config.toml
encoder_arch = "transformer"
model = "contrastive audio-text model"
dataset = "synthesized solo parts of chorales (CocoChorales)"
train_examples = 39062
gain_aug_db = 10
noise_aug = 0.002
n_mels = 80
hop_length = 160
input = "mfcc"
spec_augment = false
win_length = 512
tokenizer = "word"
vocab_size = 56
loss = "softmax"
embed_dim = 384
encoder_norm = "rmsnorm"
encoder_norm_position = "pre"
encoder_activation = "gelu"
encoder_mlp_ratio = 4
encoder_head_dim = 16
encoder_fused_qkv = false
encoder_bias = "none"
encoder_qk_norm = false
encoder_layer_scale_init = 1.0
encoder_parallel_block = false
encoder_inner_norm = false
encoder_kv_group_size = 2
encoder_subsampling = 2
encoder_layers = 10
encoder_width = 192
encoder_positions = "learned"
encoder_pooling = "mean"
text_encoder_causal = true
text_encoder_width = 384
text_encoder_layers = 8
text_encoder_norm = "layernorm"
text_encoder_norm_position = "pre"
text_encoder_activation = "reglu"
text_encoder_mlp_ratio = 2.67
text_encoder_head_dim = 64
text_encoder_fused_qkv = true
text_encoder_bias = "qkv"
text_encoder_qk_norm = false
text_encoder_parallel_block = false
text_encoder_inner_norm = false
text_encoder_positions = "learned"
init = "kaiming_normal"
residual_init = "zero_last"
optimizer = "soap"
beta2 = 0.95
learning_rate = 0.00095
beta1 = 0.95
shampoo_beta = 0.95
eps = 1e-08
precondition_frequency = 20
max_precond_dim = 512
one_sided = false
adamw_lr_other_params = 0.0012
max_grad_norm = 1.0
max_steps = 7100
batch_size = 256
epochs = 46.5
lr_schedule = "linear"
final_lr_fraction = 0.1
warmup_steps = 210
weight_decay = 0.0
adamw_weight_decay_other_params = 0
Rows from block 2 of the text encoder, named by matrix and row number. Each number is 500 + 25 x the weight over its row's rms, rounded and kept within 0 to 999. All counts start at 0. Numbers have three digits each. After the name is the row's rms in percent of the matrix's.
# proj: attention output (text_encoder.blocks.2.attn.proj.weight, 384x384), inputs 175-209
proj.43 099:459506515491500486484541491477533552499450559483499487480527442473499476514535515516501485544507513494494
proj.44 097:513502498467466505522506557526497514508492478490508494469486522456514495484515479507483519474538470440549
proj.45 100:526480544458526547465476497511532450513504514481493523498508524510513489468491536502488483496505502527456
proj.46 087:466480484532532524486540524536497496471534511494525498516493481532502486540455502490514500509547495563519
proj.47 096:529495486515479505565467515473484503504494549494509528500512486454491532493485535532497502485451530470577
proj.48 101:499517498481501476482545510549508483498474475513502523523503503442500504516500512535492503511470468465530
proj.49 097:471499464480450527520524504473484536484472502511530558528515503441514482490490483513512525491487488511497
proj.50 101:476521492487481513511499547484540493532544494474509534490462526524526472504493496500500505514526539471517
proj.51 109:483487463486504491457501504544510478552480495443563529493500529533518518483461497493474523473431539482504
proj.52 104:508534453493492513520455489481512553504493491467460434498486536493529507510491488544511480490478528461503
proj.53 102:515482505514495527495512487483497531463458546485518491478506468479463487513535525510501519504516473500509
proj.54 101:470513502493516542448478518507504455482490556480564501534488504527469534507512474487467460473501474524498
proj.55 098:503514500496498480491537495518512453508500528471528490502492501445511474509497450496499498515482491534491
proj.56 094:484528457503468497514477523477506539480531481473525471460526482508465490493542507525489498475508484459486
proj.57 104:502497455504505538479486490527526537542532507490511520509486512494473460489489513508506520533506472472463
proj.58 097:472517528495500534492512491534541476509488495498468479482498452530504510513506519487543497523546489543510
proj.59 098:531447447514455494497490498475515489492540487487519490468522495476513510533560452493486513466474488482503
proj.60 109:467480478522534488460494506525539509520476514502481487531495467513558518480531498488486468495505520556458
proj.61 111:480523482478477484510497489490518474529529521470515512483516498535502516471464533462481505457520499520488
proj.62 092:495501483511476482513506499498508480514480504484491497511549512511505509507501495542559527515492519508463
proj.63 099:497511502485486497493533515505471510451439480513527489522489482408485473538494527478526515461521460514531
proj.64 092:539521469524495515509477491467520570499471478485466498483481499541481534519533453481490471497511504496520
proj.65 095:476509520470489490491508492538464454450532525458462534536487549526541475528519509506481467512524502455515
proj.66 097:497512502518502488509505517500488501492508449513443508510479510499514493499506492487518499487465519503486
proj.67 097:487515483487518460495511529593520481513500462503511500491502546483475474524497486514535452456487498461493
proj.68 100:525521510495495493521452480449523476512512505508510547471557534470437483446514467535485506503498468493519
proj.69 096:506507513480500494481507517514459482510497505470508496492539497519525496459476539478504529471509514584499
proj.70 109:496451489536516492478532554528483505457520501438487501479476534468516513519519551515477502482466471539491
proj.71 097:514482495488494491482501461525513490463440474464497518514456494512498502520513539459456510539474489542461
proj.72 097:482510504487496530507521507526525520535456465515522481462526475484489518505491470505519521450464490550486
proj.73 100:484467475462450523479527492441524506489492502482475503507451459544487456437496493471521531518519465490479
proj.74 095:539496474499488488523474509556470499466520479469462456470449509528507498512465504483465480485509494516506
proj.75 096:500478494492475493535502489505555468540497526532508507484522506470508499464478521500510526440485513478485
proj.76 104:471537511510510509531502529530535514527507463488488442497528480495521524481514496490489541457496494504483
proj.77 110:543485497494530523522534506482499503485539517547526505486485482551470523465476474501469551507520506506505
proj.78 100:516492513504495547490494525448537520511512510490489440479499497536532487518481457498489516540499492492547
proj.79 096:502512499521487471514435521497497512498510528490527531467473534474513499502480488464476562527546495516486
proj.80 096:485481510498506492540454464464506549473529516518487503531480519468489521483458485473527502506497472517454
proj.81 112:515479465498471536524483528487518523493515440482516481539504517575513496474489476507502477523497518520488
proj.82 097:490516514519480547510486510470455573505475467511569518505505474533497551489491467493485478470521501501487
proj.83 109:505529479531471502515469485503487502492484485513497528506464432472487585503522521532506520477479508572509
proj.84 102:491513473503488544476535467525491452454498552504545508511491498530470515483505494495524515462499519513506
proj.85 102:498452520490487486469564490521496464499468486469503511471466487490496520482488430435519503514517477473505
proj.86 114:469497469500516499547482511470489491492502492515480546511527477514495503481512466493458509511500484491474
proj.87 095:500504524485480507523490472512511522456492527487512494506465523509498482514510508481490490529520525473544
proj.88 099:493453519492479482505520480521447461511453495438512503495466504568457506450502499456457491526529503474512
proj.89 106:547571473551491499526457508428503510488487465495481492475492518475492503481435486490486529491502497545498
proj.90 106:479508467527506515514491540470503495521499515431486509473499530491529476475519497473488512505513493510444
proj.91 105:483492501510508528514509518495486520519506470464498540519506507512468467523487526475465475491504458476551
proj.92 091:507469494478509477494500503482514492471530498498507532493470484517488532546497529470460510499452496458508
proj.93 101:504523493526509484507511541543491483510478478473539474520476465467493529539517528505497514434519529550483
proj.94 105:503558488502485485479491502461485476529498524473474462511524531466505517491503523516516486501520539509474
proj.95 092:519471475511505524472524526452511545502496490481501471520470526493555487480519499512497521487507471517549
proj.96 108:544459516497492450489474533511496482517506469486480480494481487491489475491503473499477508493477468522512
proj.97 105:484481460511491521541455514517500510522530506499505466487522494471528518504526452490498534497526505508467
proj.98 100:494521506521466513483478527516497478524510484483500474510491490518518527509496502526543501532467467520491
proj.99 100:496472501498492537513496549514497449561528510518502492484473529542488503463469446515487482522503512480462
proj.100 103:491472477455509557452471518472549504474473484461519506442553515553508552480472456484500476520537519552513
proj.101 097:514549524501515473503529515479495506461544454454497436508482473485480469514520532472497491525497488482500
proj.102 101:445534512474556518502508520544492493503501481543461460532505483501452435510510520488470525515495495442472
proj.103 103:487470522529480488502490478505471479468520523449511478528508498458485522482583472509494488480492492523516
proj.104 103:471502450457502473538491509486461500505472491477494465495535499468523519457513480496526506519485536520485
proj.105 099:488490501474517545512486494512498478512510497486525485534482474515493467472465494511467519560523500522502
proj.106 098:527518525487515553450496453466492510500512524522466477491458494504485518491469474496492502454504479463515
proj.107 099:512531466503478553539449523511522472494482439507529484503492491509496462487526495506513493514553501508514
proj.108 101:514517549515510466495509475516512461501551545528487488507560506530569524480503488506504497499465486526484
proj.109 096:475475549515517511496507503485453470514509504491501482484496520512489494506487475496492542476516533480528
proj.110 100:514495507505526500520471513495516495525485539483489510492509490490480525483496497505458500474504552494475
proj.111 102:502545502485495527504526499527485517532536483525494485483515508474462493489467503474500509479496496495501
proj.112 098:412493460484474479503492489532491514518475463489493530515522468504507517510549480536520492530479512502565
proj.113 104:517474508497487533509449464496494520449498519497522509536510488504511498516536530482525477509493491488538
proj.114 098:546469495510514529500460529503476455502507520521510476513500454522522521508475499482518511476492551505496
proj.115 102:524487501493497483489455488508464477495500544495440492491498509477499498484562497531477488525462521542463
proj.116 101:511506523486460506512488502469460526468514465488501514511481509500515473483472497521501494494469496469536
proj.117 103:486491444461486493501486508436513516528514445501485527480536482470528492503533492525507484530524484460521
proj.118 096:520423541503477482498511519498511493495471487499491544493486488509505504481426507507458495505529471485500
proj.119 092:498493497472516470498479487497533519483501469535486475484487529496486502513472507522532475392486538540436
proj.120 098:498466491555504490463488507474479494493474518492508521529488525448503507485495529493499479525508526512490
proj.121 090:478543489527493537533497531511518535482530534511488482536496548487502548498468457485511488485467512510488
proj.122 103:529506488507486529521474481505513515495519497500543516516519519531494486516518506491521504465551507494520
proj.123 102:499532464472489519520506499467511474484491479489485507495515542481520474471547486531485500531511504528532
proj.124 096:480522514441529492503489486529513527496511467548496502515500501497498489510494502477475524493528504524472
proj.125 104:532495462514500544537480516521512498501497496533520498503535432512515470509526537500535544518524503504497
proj.126 114:522539485516511514488521514486447506523526474503476531450523504488494506499468527537525537496461496523498
proj.127 108:487462451490473503500500555459521496509483496456536495498497504505511555493470475471523477554481503468517
proj.128 099:530506537523485504544508526506467511495475512471485518461475550489462487551514493475454480492542485510478
proj.129 092:477521442465530469445534495501476483498539457436484492501505506535505519454489501459479497577507505532502
proj.130 116:506500497496506513518508462449491513473505539477526525531480479515478478496515520516496542542487490497538
proj.131 107:506516470528499471535510451473470431522526524511529460507470464498499496450517507533509488505508525517503
proj.132 103:570467502541501490478468530505522492483512433447525507514546518500538516503463481514517498509529532560500
proj.133 101:487526473533507519529469529447489556523489515531535511473520487494499520472503495514480505496526537490533
proj.134 101:492489492494496514469536476521506513512460493512477439532463523509529447493509537530454508500506502538449
proj.135 102:530489489513522513538495549520498519481495526525526518489489448529485511519544515511519483461522458560476
proj.136 100:476479532493489533533476486505536527525466509487524482449411498527461567510479512464494528499499438506524
proj.137 095:461540516478487555527481497482492485527513494480489469501530523482504525524493504516530475490542500504514
proj.138 103:437525531500477476469506456485481522478486561494536517460487498511510538499443513460495502498522495493527
proj.139 101:496561472530478476518491515466497469495494506477493524498484477500472523520487483497478478463501516514501
proj.140 100:488523543544488530533496485506492543477494535512547480462498471545506536501502482474484486482505492495521
proj.141 095:518516525499469509520489527426531518507531519478483482510486489494467505464475483489475467492491522485531
proj.142 100:459497542468539473505521541524496486508489511487520500539499510532516470531530520495508515556488553479506
proj.143 093:496481481497524476486516518535506513491477514509484457562520506532506495478481526494512519483514485518506
proj.144 097:488491524533532472502503492491510515525470517494501528455442484470453460468506509546487523454509486467515
proj.145 098:503475501500482479512468510453464499489504457497504481484464458509472517501481550480524520459436489422569
proj.146 099:508517477495504493481473459485492505537510511487526489473503505471485514495517487514494495508465478494470
proj.147 092:484510494529510460471522448516554521489488512476470503514519469508453474502508488507513513500500478534486
proj.148 093:486464491483471542500473530493491523490510509502507510506536468533529512462535480494538479502496493516549
proj.149 100:506462500499481528512490472496491509512519513513490484486524518511537484485513479457438510562523497480486
proj.150 097:510453435522522528516512523499511534497470539527522534458528490461460518514476510528535468561543489513514
proj.151 096:521441449489509460500506487463516545516509488491515520453494504487462523529495506540518523505488502469523
proj.152 091:512483499503468500510492544503481477535507535524524500524536512514461535442488514476513483495499482479493
proj.153 097:497483492531486469524494526522501484503526478462466471503511481520487457465512473485504501534546484542538
proj.154 103:535536481526475493508483521489484569515493473515489452512534467470484497509506524524486520469484483533491
proj.155 102:474461452460516508474548524484546545481514481466478484504486501494523485516484508495478481470538513495540
proj.156 096:483446488503527513472519497482501497487477520486481440494515501519467520500480489532459487435482465529499
proj.157 104:525482506519474509482551486463478469496524499457498501547488514471537503524476486476489483512480508464557
proj.158 100:526504505448506497517531485476501513518483506481452483518469524479469483491491514464482498503544490502510
proj.159 096:540484494521477520503498450468505481523506531535500457489474460495531505486473477523523495502520444508523
proj.160 098:513532486509543479472478489467517525509543461536494517482510502494487511502502483482527517474524477528507
proj.161 108:499504483486491522502488524537507467512514495501512504490517489535437476499480483481483485428521506507484
proj.162 108:464562459538483489508499531478517532468496491485506530506456485493489529524484498498472480412486476523532
proj.163 099:525463457441503487506502498520496525476466490481497483467487506541530484528522478468516530511498508474474
proj.164 104:509522508465470501494505486501514497487501493471517504510524509531535530449479485509536500516503512525461
proj.165 108:456506523482497516509489483496507488512503472487472533511465485510545554507510512495504511471525529557511
proj.166 103:529510468539494484514490544522512530447521477520502484528482524518480488530462523538498502452489489537499
proj.167 090:478495510501542473478514489478509521506515493434471511490443521517512497491487493488478542531543526516460
proj.168 094:490488465500505457517533513513500506498495514428493493485506461480481476511532526517475486505466460525503
proj.169 096:495496511535543505514517480503459464531514548544523518481480481530456509490448473494466507487554516483538
proj.170 094:456510513532525507501518488547549499516499464475502493481529519515504522480476504483447515467483469490484
proj.171 102:499505493518549519449543491533515491492510507472496489509516504501534478502512490544499474523526509561458
proj.172 101:483518535497508489483454455499535514466446495515461498490465529501510505488497455491482516426490472483493
proj.173 100:480472451473505480514511496549489493517495493527480541511501532476484491513512506496503546527449525504531
proj.174 097:460540488496508516491507520545511430498491480501516534466496497501476500453540523483482506501508541505492
proj.175 103:532524502487471530493499444488464487486507563524488469501474498483518488483488520494493527544489505501509
proj.176 100:468535519504501530499480502544491548499489503501480468531506488515494539504480513536533530488452502509497
proj.177 101:507479513527504500478506479520510529506477494500513427543463480509581485532454488459495487546456517513476
proj.178 102:454480517519499505500478488523470481474503516485469500448491502503461470521514500473480499469504473497485
proj.179 100:477520510467506498472502533557461527469515458458500491527516516512499477519522492505513480519487507495512
proj.180 096:506510512471489530544505509476463502508484508458514508490496485486503488532545523493514479517523499544480
proj.181 104:498497495514512529462523490535500542485496495484451466514523475550500501494513517475476482498486507483528
proj.182 105:505445507556511496489509530479497552474506526516531508512516494490468534514493497543491464507483514484493
proj.183 105:480549475494530474479496561523527479485486497545560501495502499503489521532551546521502499433484486503508
proj.184 098:491522515481517554512543495541549468544520522517511553520497455494506519515495526532515526505559537520509
proj.185 104:499468477523529487466479526519540495493506489535523511461509560474484524473514485509479468502477551506468
proj.186 102:484474524507516467559488511465504479531509490534518473494521552471484506505477526480520549473496516533481
proj.187 101:514493520544529473510504499502547566494540532520517502504492487476457537490489540510487512481524511499479
proj.188 104:539486531524507453486486550518516493514521470456550477491492504495482511483464506495520516469520478459489
proj.189 096:492508513514484526464470472499513447508508525498549488482510545489485548527547540523542479518474502476522
proj.190 102:469519490501453461499471503473507558472526482521445538543491500555518536464493499474498513479462536495506
proj.191 102:499505500509477503493493521479490462571531519480524492574525478470493533484502574550538487460524491552500
proj.192 097:526476537492500512476461537487533545498526463496507543459508493477525511488475496516530554466518445461501
proj.193 100:473467447497515480477509463518473520507467528491505507488499511469528527494525491504482506468497500462495
proj.194 097:547500524532478469525471523500547528481491474490487497508456542505521509509460510494498513496477505511484
proj.195 104:470485513522516500511512502535515509532495509493527500483488507519487499510503546486541498500532504562487
proj.196 091:500448476500498528543502522509472459481468506493502478552533507526528478528509504511500496538497484552498
proj.197 098:505508424509498511531489521481532513507523494551502480477439539485512483520515491503520487448475464515505
proj.198 097:495510463491445490472505501491514495466480513487501488493548535514498486495464485482499462541476519510460
proj.199 098:514551504462448479493492475537506480507469518505512476502487525495523517515422542512516484471467483491525
proj.200 105:475442499494508456497499495485491487505521494505472518525533484523489492500494510498529495473466490467522
proj.201 096:519481512421493494500480488516478542474489513491470499485495556499464484542485472509495477536485507461523
proj.202 101:508442511470511484457502526494498498491519536483514559518500499535511521448471504484506474560527475542493
proj.203 104:548491483536563504476495492521496493488519525458555497500496544503485497519473494485511465486547508479475
proj.204 111:521509487494490534559517510461459525467491475469510446489510520511486449474489496489487516571511464458483
proj.205 094:469528522510569496470534498512562534519543512491524495500558509489500480474513514497542546492471451551495
proj.206 098:504522544494507497482522498440521495477501512485512508514586532498516485468486484501526500482512473506466
proj.207 102:477484481499455462523499493536486466530512479483498526511510529485521521453464469576508519500493493468522
proj.208 099:501458477525536556496509531544523518500507506500528520529455507521476514432461485545480485459533501559475
proj.209 091:500499525524514497452518487512480493499507500461480495450500492480536530491491485516509467510484490511465
proj.210 101:511528487516498522549488494466466529534487486480543483494446458488510480528494530567519521469519550489472
proj.211 105:508507507512506474510523526499516491501498513508480496498494524507508511468516530464519479513491525512502
proj.212 105:511484509534489491524482486463514509523472500503487436529440455468503498536508568529488496479485462511524
proj.213 101:516478474491489512475518518462483506538510560556508507505538520488536467530492492511517456489492475558487
proj.214 101:483517512551499481494485481514517498543509497501509560512482506497486522526462530511492493531508515506524
proj.215 094:515502500538489519483503485497483523486496504487490498523456513453482504540486524507518494520535516509504
proj.216 102:439534537452482509518533485516513482515484460462477489502477479518529506487501497507504556531512538538438
proj.217 102:492533482509493477494487515498503494495478499499512470462454508487495493486526526526537547460480499484477
proj.218 101:539510466514511510523493520494520545509495428513478518498499519471449545475440474490504445488466506495540
proj.219 102:501491505521521512468504501471490528490512538491523481471488483511545549495551514464545480488476491507501
proj.220 098:548509491497517486527483527465487543464545502507504497510529463524516494451591548514475487556497477519545
proj.221 102:483566467471517526474507476483516522505471510477556501490478501507462444489487541516452503515512482539483
proj.222 096:508489494538488488474478478521471547481496524559528484539448471512487469480496527539450500538512481512506
proj.223 090:502468464556477530500500509496499522507511521516503488515495549480473514486485481472473498495469508508564
proj.224 100:495459498504509496472522465516503455475494524477502492460464509514489496503490487499483501476468494470524
proj.225 103:480454516487515468535542486511507571537497490495526498516473487512532500466468487505462499467511543480515
proj.226 098:519492501493510506491493482481518474492483498534488484531487491517530503487454466452484523460505528491485
proj.227 108:496472518523476527532489523504507465557496487532477467448511471537543484544536517498534517471524497523496
proj.228 095:480492496492500513471506539508492474493500462486475494475497489484470481521472511498491514500504454495489
proj.229 095:501477480492478490478463491539469469519453483532516492538485477514501481479497481493514513562485473479517
proj.230 104:498446494506507474492500509499511515520486538476501524500462562526472488496458486474469511492543434492498
proj.231 096:535529515544498485483493520497478506511540550535531511510509513503503526449522504537505497518455480523529
proj.232 103:503519516492502503517460484487491475503498473512487476460506513470540536493486472484498541428530492469471
proj.233 106:543520537480513493502514515559491509504515530496509523499452523468468470475439482468443478524493459478461
proj.234 096:527515498494456525464538514505506460520513507481465508480478516451480527523492492507493503482473511478498
proj.235 096:451480488487479505464518518543534472518471505472482491496493513527533504466501515502547498479471501473475
proj.236 098:551501495544505497485523450486479542444469526503547455467493505472519476468511497498477520548501471486506
proj.237 093:500499514561479482524502516483519521530507521572524499510504570481486493499510455511461512510519443492475
proj.238 102:501507488528503539476498527472485516486504485553463480539476506501530455475481513539489514527485497490497
proj.239 096:483517473512500466488512496532468524492506512500430469487485494482446502508491530481488522508462493464442
proj.240 101:458478484448516520454524501465468472513487520446532559513488510461455474531479500510532485442485532458526
proj.241 104:479515489476504517463543461468506497538459526451529522544488529557492499457478480469496495562473540515504
proj.242 104:474462514520478507493474493452495503454545539452467482500483523482519493510479471504507478504473496473490
proj.243 104:510476501503507470496485540494512486516512520534470474457549481527471529500494475483497514499512506529523
proj.244 093:522521571485517543469460463550480493479526515471507446518520531533488506482503527493483470518527477503497
proj.245 104:471429496450534488482528508497501499452490528510496532477539477499506451459496512495477532531500481528542
proj.246 095:472513502464476490458506503487531502478548539496482507503466482479488507536497502457486496487530496467504
proj.247 101:494512481495527501525445513511519515479518468500511502501498515540485512519574514484501526485501494492489
proj.248 100:480519521531520500493496478523506512499499532527561507515520453519496521480531508506504543525535541547536
proj.249 096:510512520529514484531526494490478480504486541504499495474485533553462511508490461502494515480484528514471
proj.250 109:520522506531532478514479452550486510526474535525519508535516448551494510500439516475485459553490538597462
proj.251 097:528488523501521499555488490529494469522523527531488435528468513523499473490470512495466524515539476520513
proj.252 104:479525569480534517481540482534499466540527482454526500522520494459497528499520541509482509499481471484514
proj.253 094:543499510476508512532484444446482525512457515553512432505441514503484493489482468529507519524480494489555
proj.254 110:539515483550503506509488452480510551471507529511484488509517492519494477514513497532474493509487497491543
proj.255 092:501469499519510493489496501504502520522528511466502480493500486475449487511555463511499502447549461445508
proj.256 101:512494512483504483479488472496505473475508531448514491520519516552499423506534472474478497516509473496471
proj.257 098:512510535486506508528526500508514480555502497489489486538480542513505487515517537534517481518484495538465
proj.258 100:472510468494478479501513474534480485524496537501503526533510482520520494475543519477445467489440512480521
proj.259 094:516498497519517479498475512509527521471506498516500495513504520511476545487491508468485470503497481554491
proj.260 097:494481489519496474496481545474472544485510505513508503518496479509480532470475505511454508521492548512499
proj.261 102:462498470473509531522494500514516505528480512497532547508479481514498501522478479464489469491492497529509
proj.262 101:502503490507488505473528491481519519505512535495560494520456527465560515513470489492506501531493495502512
proj.263 100:467528535499508461483519476534502491501491540490464501533537516469471527511493511498488492486489522475501
proj.264 103:478493464479521514533506515517498500509470463454515451483470519494470501485494504504491507429508473539516
proj.265 097:485528560513543484532519491518504541474527489498497487516463556490476496527511455510513499513495484480461
proj.266 100:525480503474475511462461527524496455523509508532518547493511524517575495510471489470542496523534568519487
proj.267 101:535456473475476459473463536543486484526532491473457533543510524498472502499469504497546464502517477513519
proj.268 101:541499479474535483485492500484466502476559533515522440471523504448515500489498483535514527459446512514509
proj.269 108:510506493518541482492494510515565540481531472525498490521555496517470485498517502559457491517498505517488
proj.270 100:514510511507494493495498499504489466501538482475494546504498481526509488523532510484496499446526501472530
proj.271 100:521522532464511489497487514468492531481485507519530461498499511533497553501506477495536485531494532486449
proj.272 107:521535429546497488498484543439536537554527479472539481528545519514488491513508502501457509516472522446471
proj.273 102:477513461488497494534524510481503492484539481518488467538459526494539479509476533459510508534453525490491
proj.274 099:510519504502459484535502464499520471511463482481517516490515467482520484496508481501504519535519472525489
proj.275 102:479502506497507517477477471514509469518475507492492448487496471468526510504515467499504504441510479520495
proj.276 098:489536465525498501499492484485509534503533481486481496469497491531520481526509492495511504522459468459491
proj.277 099:484469484482478496515499512504551514505491458518454514501476518440563459505496494504536495542480533506467
proj.278 096:410507505477498488484507518467497549500501462471489523493497483486492515495501543488479491437531505521553
proj.279 098:483526456459474497526488552467515490498490483513472493493563500497528480481513488526517494493516481475451
proj.280 102:454505475517524493483520510532493506492520485498490480462476534549527531524507470478521483501510481488527
proj.281 095:493499513467497482495501501508446473497440552515457488472506507487485523486460515528489487510521528457480
proj.282 098:495508486497523498495529544450488560491533460491501515513550501486498544484495510478529499475500501497495
proj.283 101:508467527490487512484480478482511503466531544493478469473492481497468526498519517514515508451512525494482
proj.284 092:540505518474483532556480500515474473500512511524489543499470479489498449481507480484519493471502506498468
proj.285 102:465452463484521450473500519478513537526482463503496525514516463478531504466494550515474543543523508444525
proj.286 102:515527515500483494516485525477490504480538505462501508527487509503467461549543457486497483523469507496523
proj.287 096:492531453478506509513501471504498475534546500472483561479531468539528519494507522514517442443530523538451
proj.288 102:467472455498500451452499490496531500511470527582492521486479496539448519488488499483520517496473523537488
proj.289 101:524476457505493518434495520459528527488497489470521548537496503484492521509515467526500552454500518460533
proj.290 096:528488511502475505503511436470486524485485534488517500505536502502519492542519472488512507544529483512510
proj.291 097:491535506445494508515492485507533485524492484505511502525480528507524507508444484549519508506533477498506
proj.292 105:483478493505495475518521475472453519467495526494500508466545488539495516520517467501493559526545477527539
proj.293 099:508501464478487512538492521487521503542470522524496477492502504507497496463438525549495475460482498440470
proj.294 098:486547558462493523496504482526504494505475497521515472474525508530483505488537527490469522504461531477517
proj.295 097:504507477488537492501527500486490455482469495471487463512544521491523506488517441525485518512503476497514
proj.296 094:487514542496476481535478509447470498510489518463485488496448453486526489476496481534518526505497492524486
proj.297 106:516522519479504482484486505482507514495521543513488460508425532487498490475486534483483521510454533469433
proj.298 106:496481495448495506496509461471474522521511533497490514470492498475530479471478487481495495516481486460509
proj.299 105:452461506486517522467513461519502445565513566497503503526484499495510540460427490487505500502485530496551
proj.300 100:487539511496505502500537476535467452542497494494501496480537496523550502516545489511515510529542552448517
proj.301 097:522506487493509467491498536538516548510521489493491472500493474483526451511494493502492461467494442487561
proj.302 098:482491492490470490514549499510476536527489501454480428514445488471479460565518481519504496433497431452507
proj.303 100:536467487541503485500495540491481521477502510533503465530520484477481437501468546508439488451526517502515
proj.304 100:528492495498527470490453516550541545496512504537519470472515478538474493483521511500481511471478499477505
proj.305 100:511507498490468512480528476459515496495511519496467502472473492502544500504480505477473473539534516539478
proj.306 103:537548532490516501469473489579519502496542466507505501491525544497500465523484504508451548493481512475482
proj.307 097:529546456521481521522494483464495505524481520538516510490511528510487520468490492493486511457478525529467
proj.308 105:487454459465494493507500561486498517534482536517496516477463502529506482519520518521498511508538492535567
proj.309 099:512473505451486512486517439494482517504477511474495477477516534467496482569558503492490507461503496469527
proj.310 099:508497512454510510519520498485506447510442497482511487530515518481448529487447496503497509532510474472490
proj.311 098:504480493538467497497535506481515510481495494500524519519485485484504510525501531488520493527553492507533
proj.312 100:514470531479507502493512514468504504489499527530483513504494482484501513561544467539508493511500520473543
proj.313 106:498503522490507494543464507510482499500511539481511454502489489510501438469501502488504486501565511521480
proj.314 095:531460457467474494515507459527474473505499480510531489446525467487505513500523473560486523523501484518502
proj.315 094:455529490498491478518493518498535490512492502515493502512519493515525489464499510476511519492468498494478
proj.316 101:507513488480499485492516502462506496487474517475559505514529511544505494497541473553511480537501523485519
proj.317 099:517500485478501506501507468479490521439487527529521508459490542447475528481469491478491503470491489508481
proj.318 093:527496497547501497519471485505496534504495524507514510479518527482487511524500468524540520470449465549503
proj.319 098:493520557484492518512468495500506487543471466477514452501449516485459537544524451515535468499455479480501
proj.320 107:517489480527463527537476519481502500471543468492487485490486489465554497471459503489500504466480487497464
proj.321 094:473484468534536523472485481446521529499500546442489512487498510515514500514496517483502498460567528562489
proj.322 098:519517447503474459510486497499489511487485509498503482520542489546514484502526498484484477489510460456546
proj.323 097:513466494507499468542521535489499473547542467507520485481487527513501478501495535489482530468521485529486
proj.324 098:503482505478488506523471489465505485485464496521507481480510457523498485495513496505510494504486522541489
proj.325 101:507481502487510470481507519512491444496481476484494485478533488537541533516513507514509484501546476556516
proj.326 098:512503511477527460513473480499546490504468481512497454502515499470479524533530471463508468487505515510527
proj.327 094:518504501478494535460481549513552493511506486552503496476524491531518473489501488482516484471522417532485
proj.328 096:526530462520527474563463532456501536490506470529493538472507491512519505500457472476531544481510500532491
proj.329 103:503524496533503497483466498503494527445474475509524483475489511507508457488530516500463515504501469523530
proj.330 101:532516542468487520483517536494447506477512467459495519469503492526517499550478437521490487455462462477522
proj.331 105:497479500534548485477503516495542497506538506503508487488495492506510496491507496511530475481543491499481
proj.332 098:463474560420526527480547493475486507518521536521486480490506533513522566475472500500498503517534491530522
proj.333 101:484538490482511473487496491489495531544497490491514471459540439501440492521539511539501496483507527499492
proj.334 107:507485495504503514485462522500478526477502555497490470506533544504524485484505509498490497486521468500476
proj.335 101:495500487490515461468474500580502451542538497497475545488478464544533501499478460461514455511499522475453
proj.336 097:482495487523465466469515472530509479492474521543527485536466455533488554493477529519499469445500450501497
proj.337 104:510482496546455528514505515483498463526462499486494469476547493531543499532476500490484517530511524505495
proj.338 096:531438489531452486493516509487510498451492484475521507518523488501512526504544520480541475505509521468553
proj.339 098:475484476500477524507550492501487476510475516469549518508541471523488523480494449480489461553519508530458
proj.340 094:539493493503492503496485529542466482512461466540455519488475502470469494479487499535481468530488485485479
proj.341 096:469505512494533522513471532491516526471519494501531457500513485543535538569553480495519491492491519427525
proj.342 102:479503508503501476528483517477507491421462491512495522470404460511454489497482534495449510445494513476461
proj.343 094:505594499476479530492511509519471472475502478459523561544501488504523489498547474569512512468529488515479
proj.344 105:468471534482511478489504451530511450502522532496482514548527526500536499482472487505473468534505503532484
proj.345 096:519466472508514506516471500531488508492499523514512488507507490465494529534506457475512510481534502524509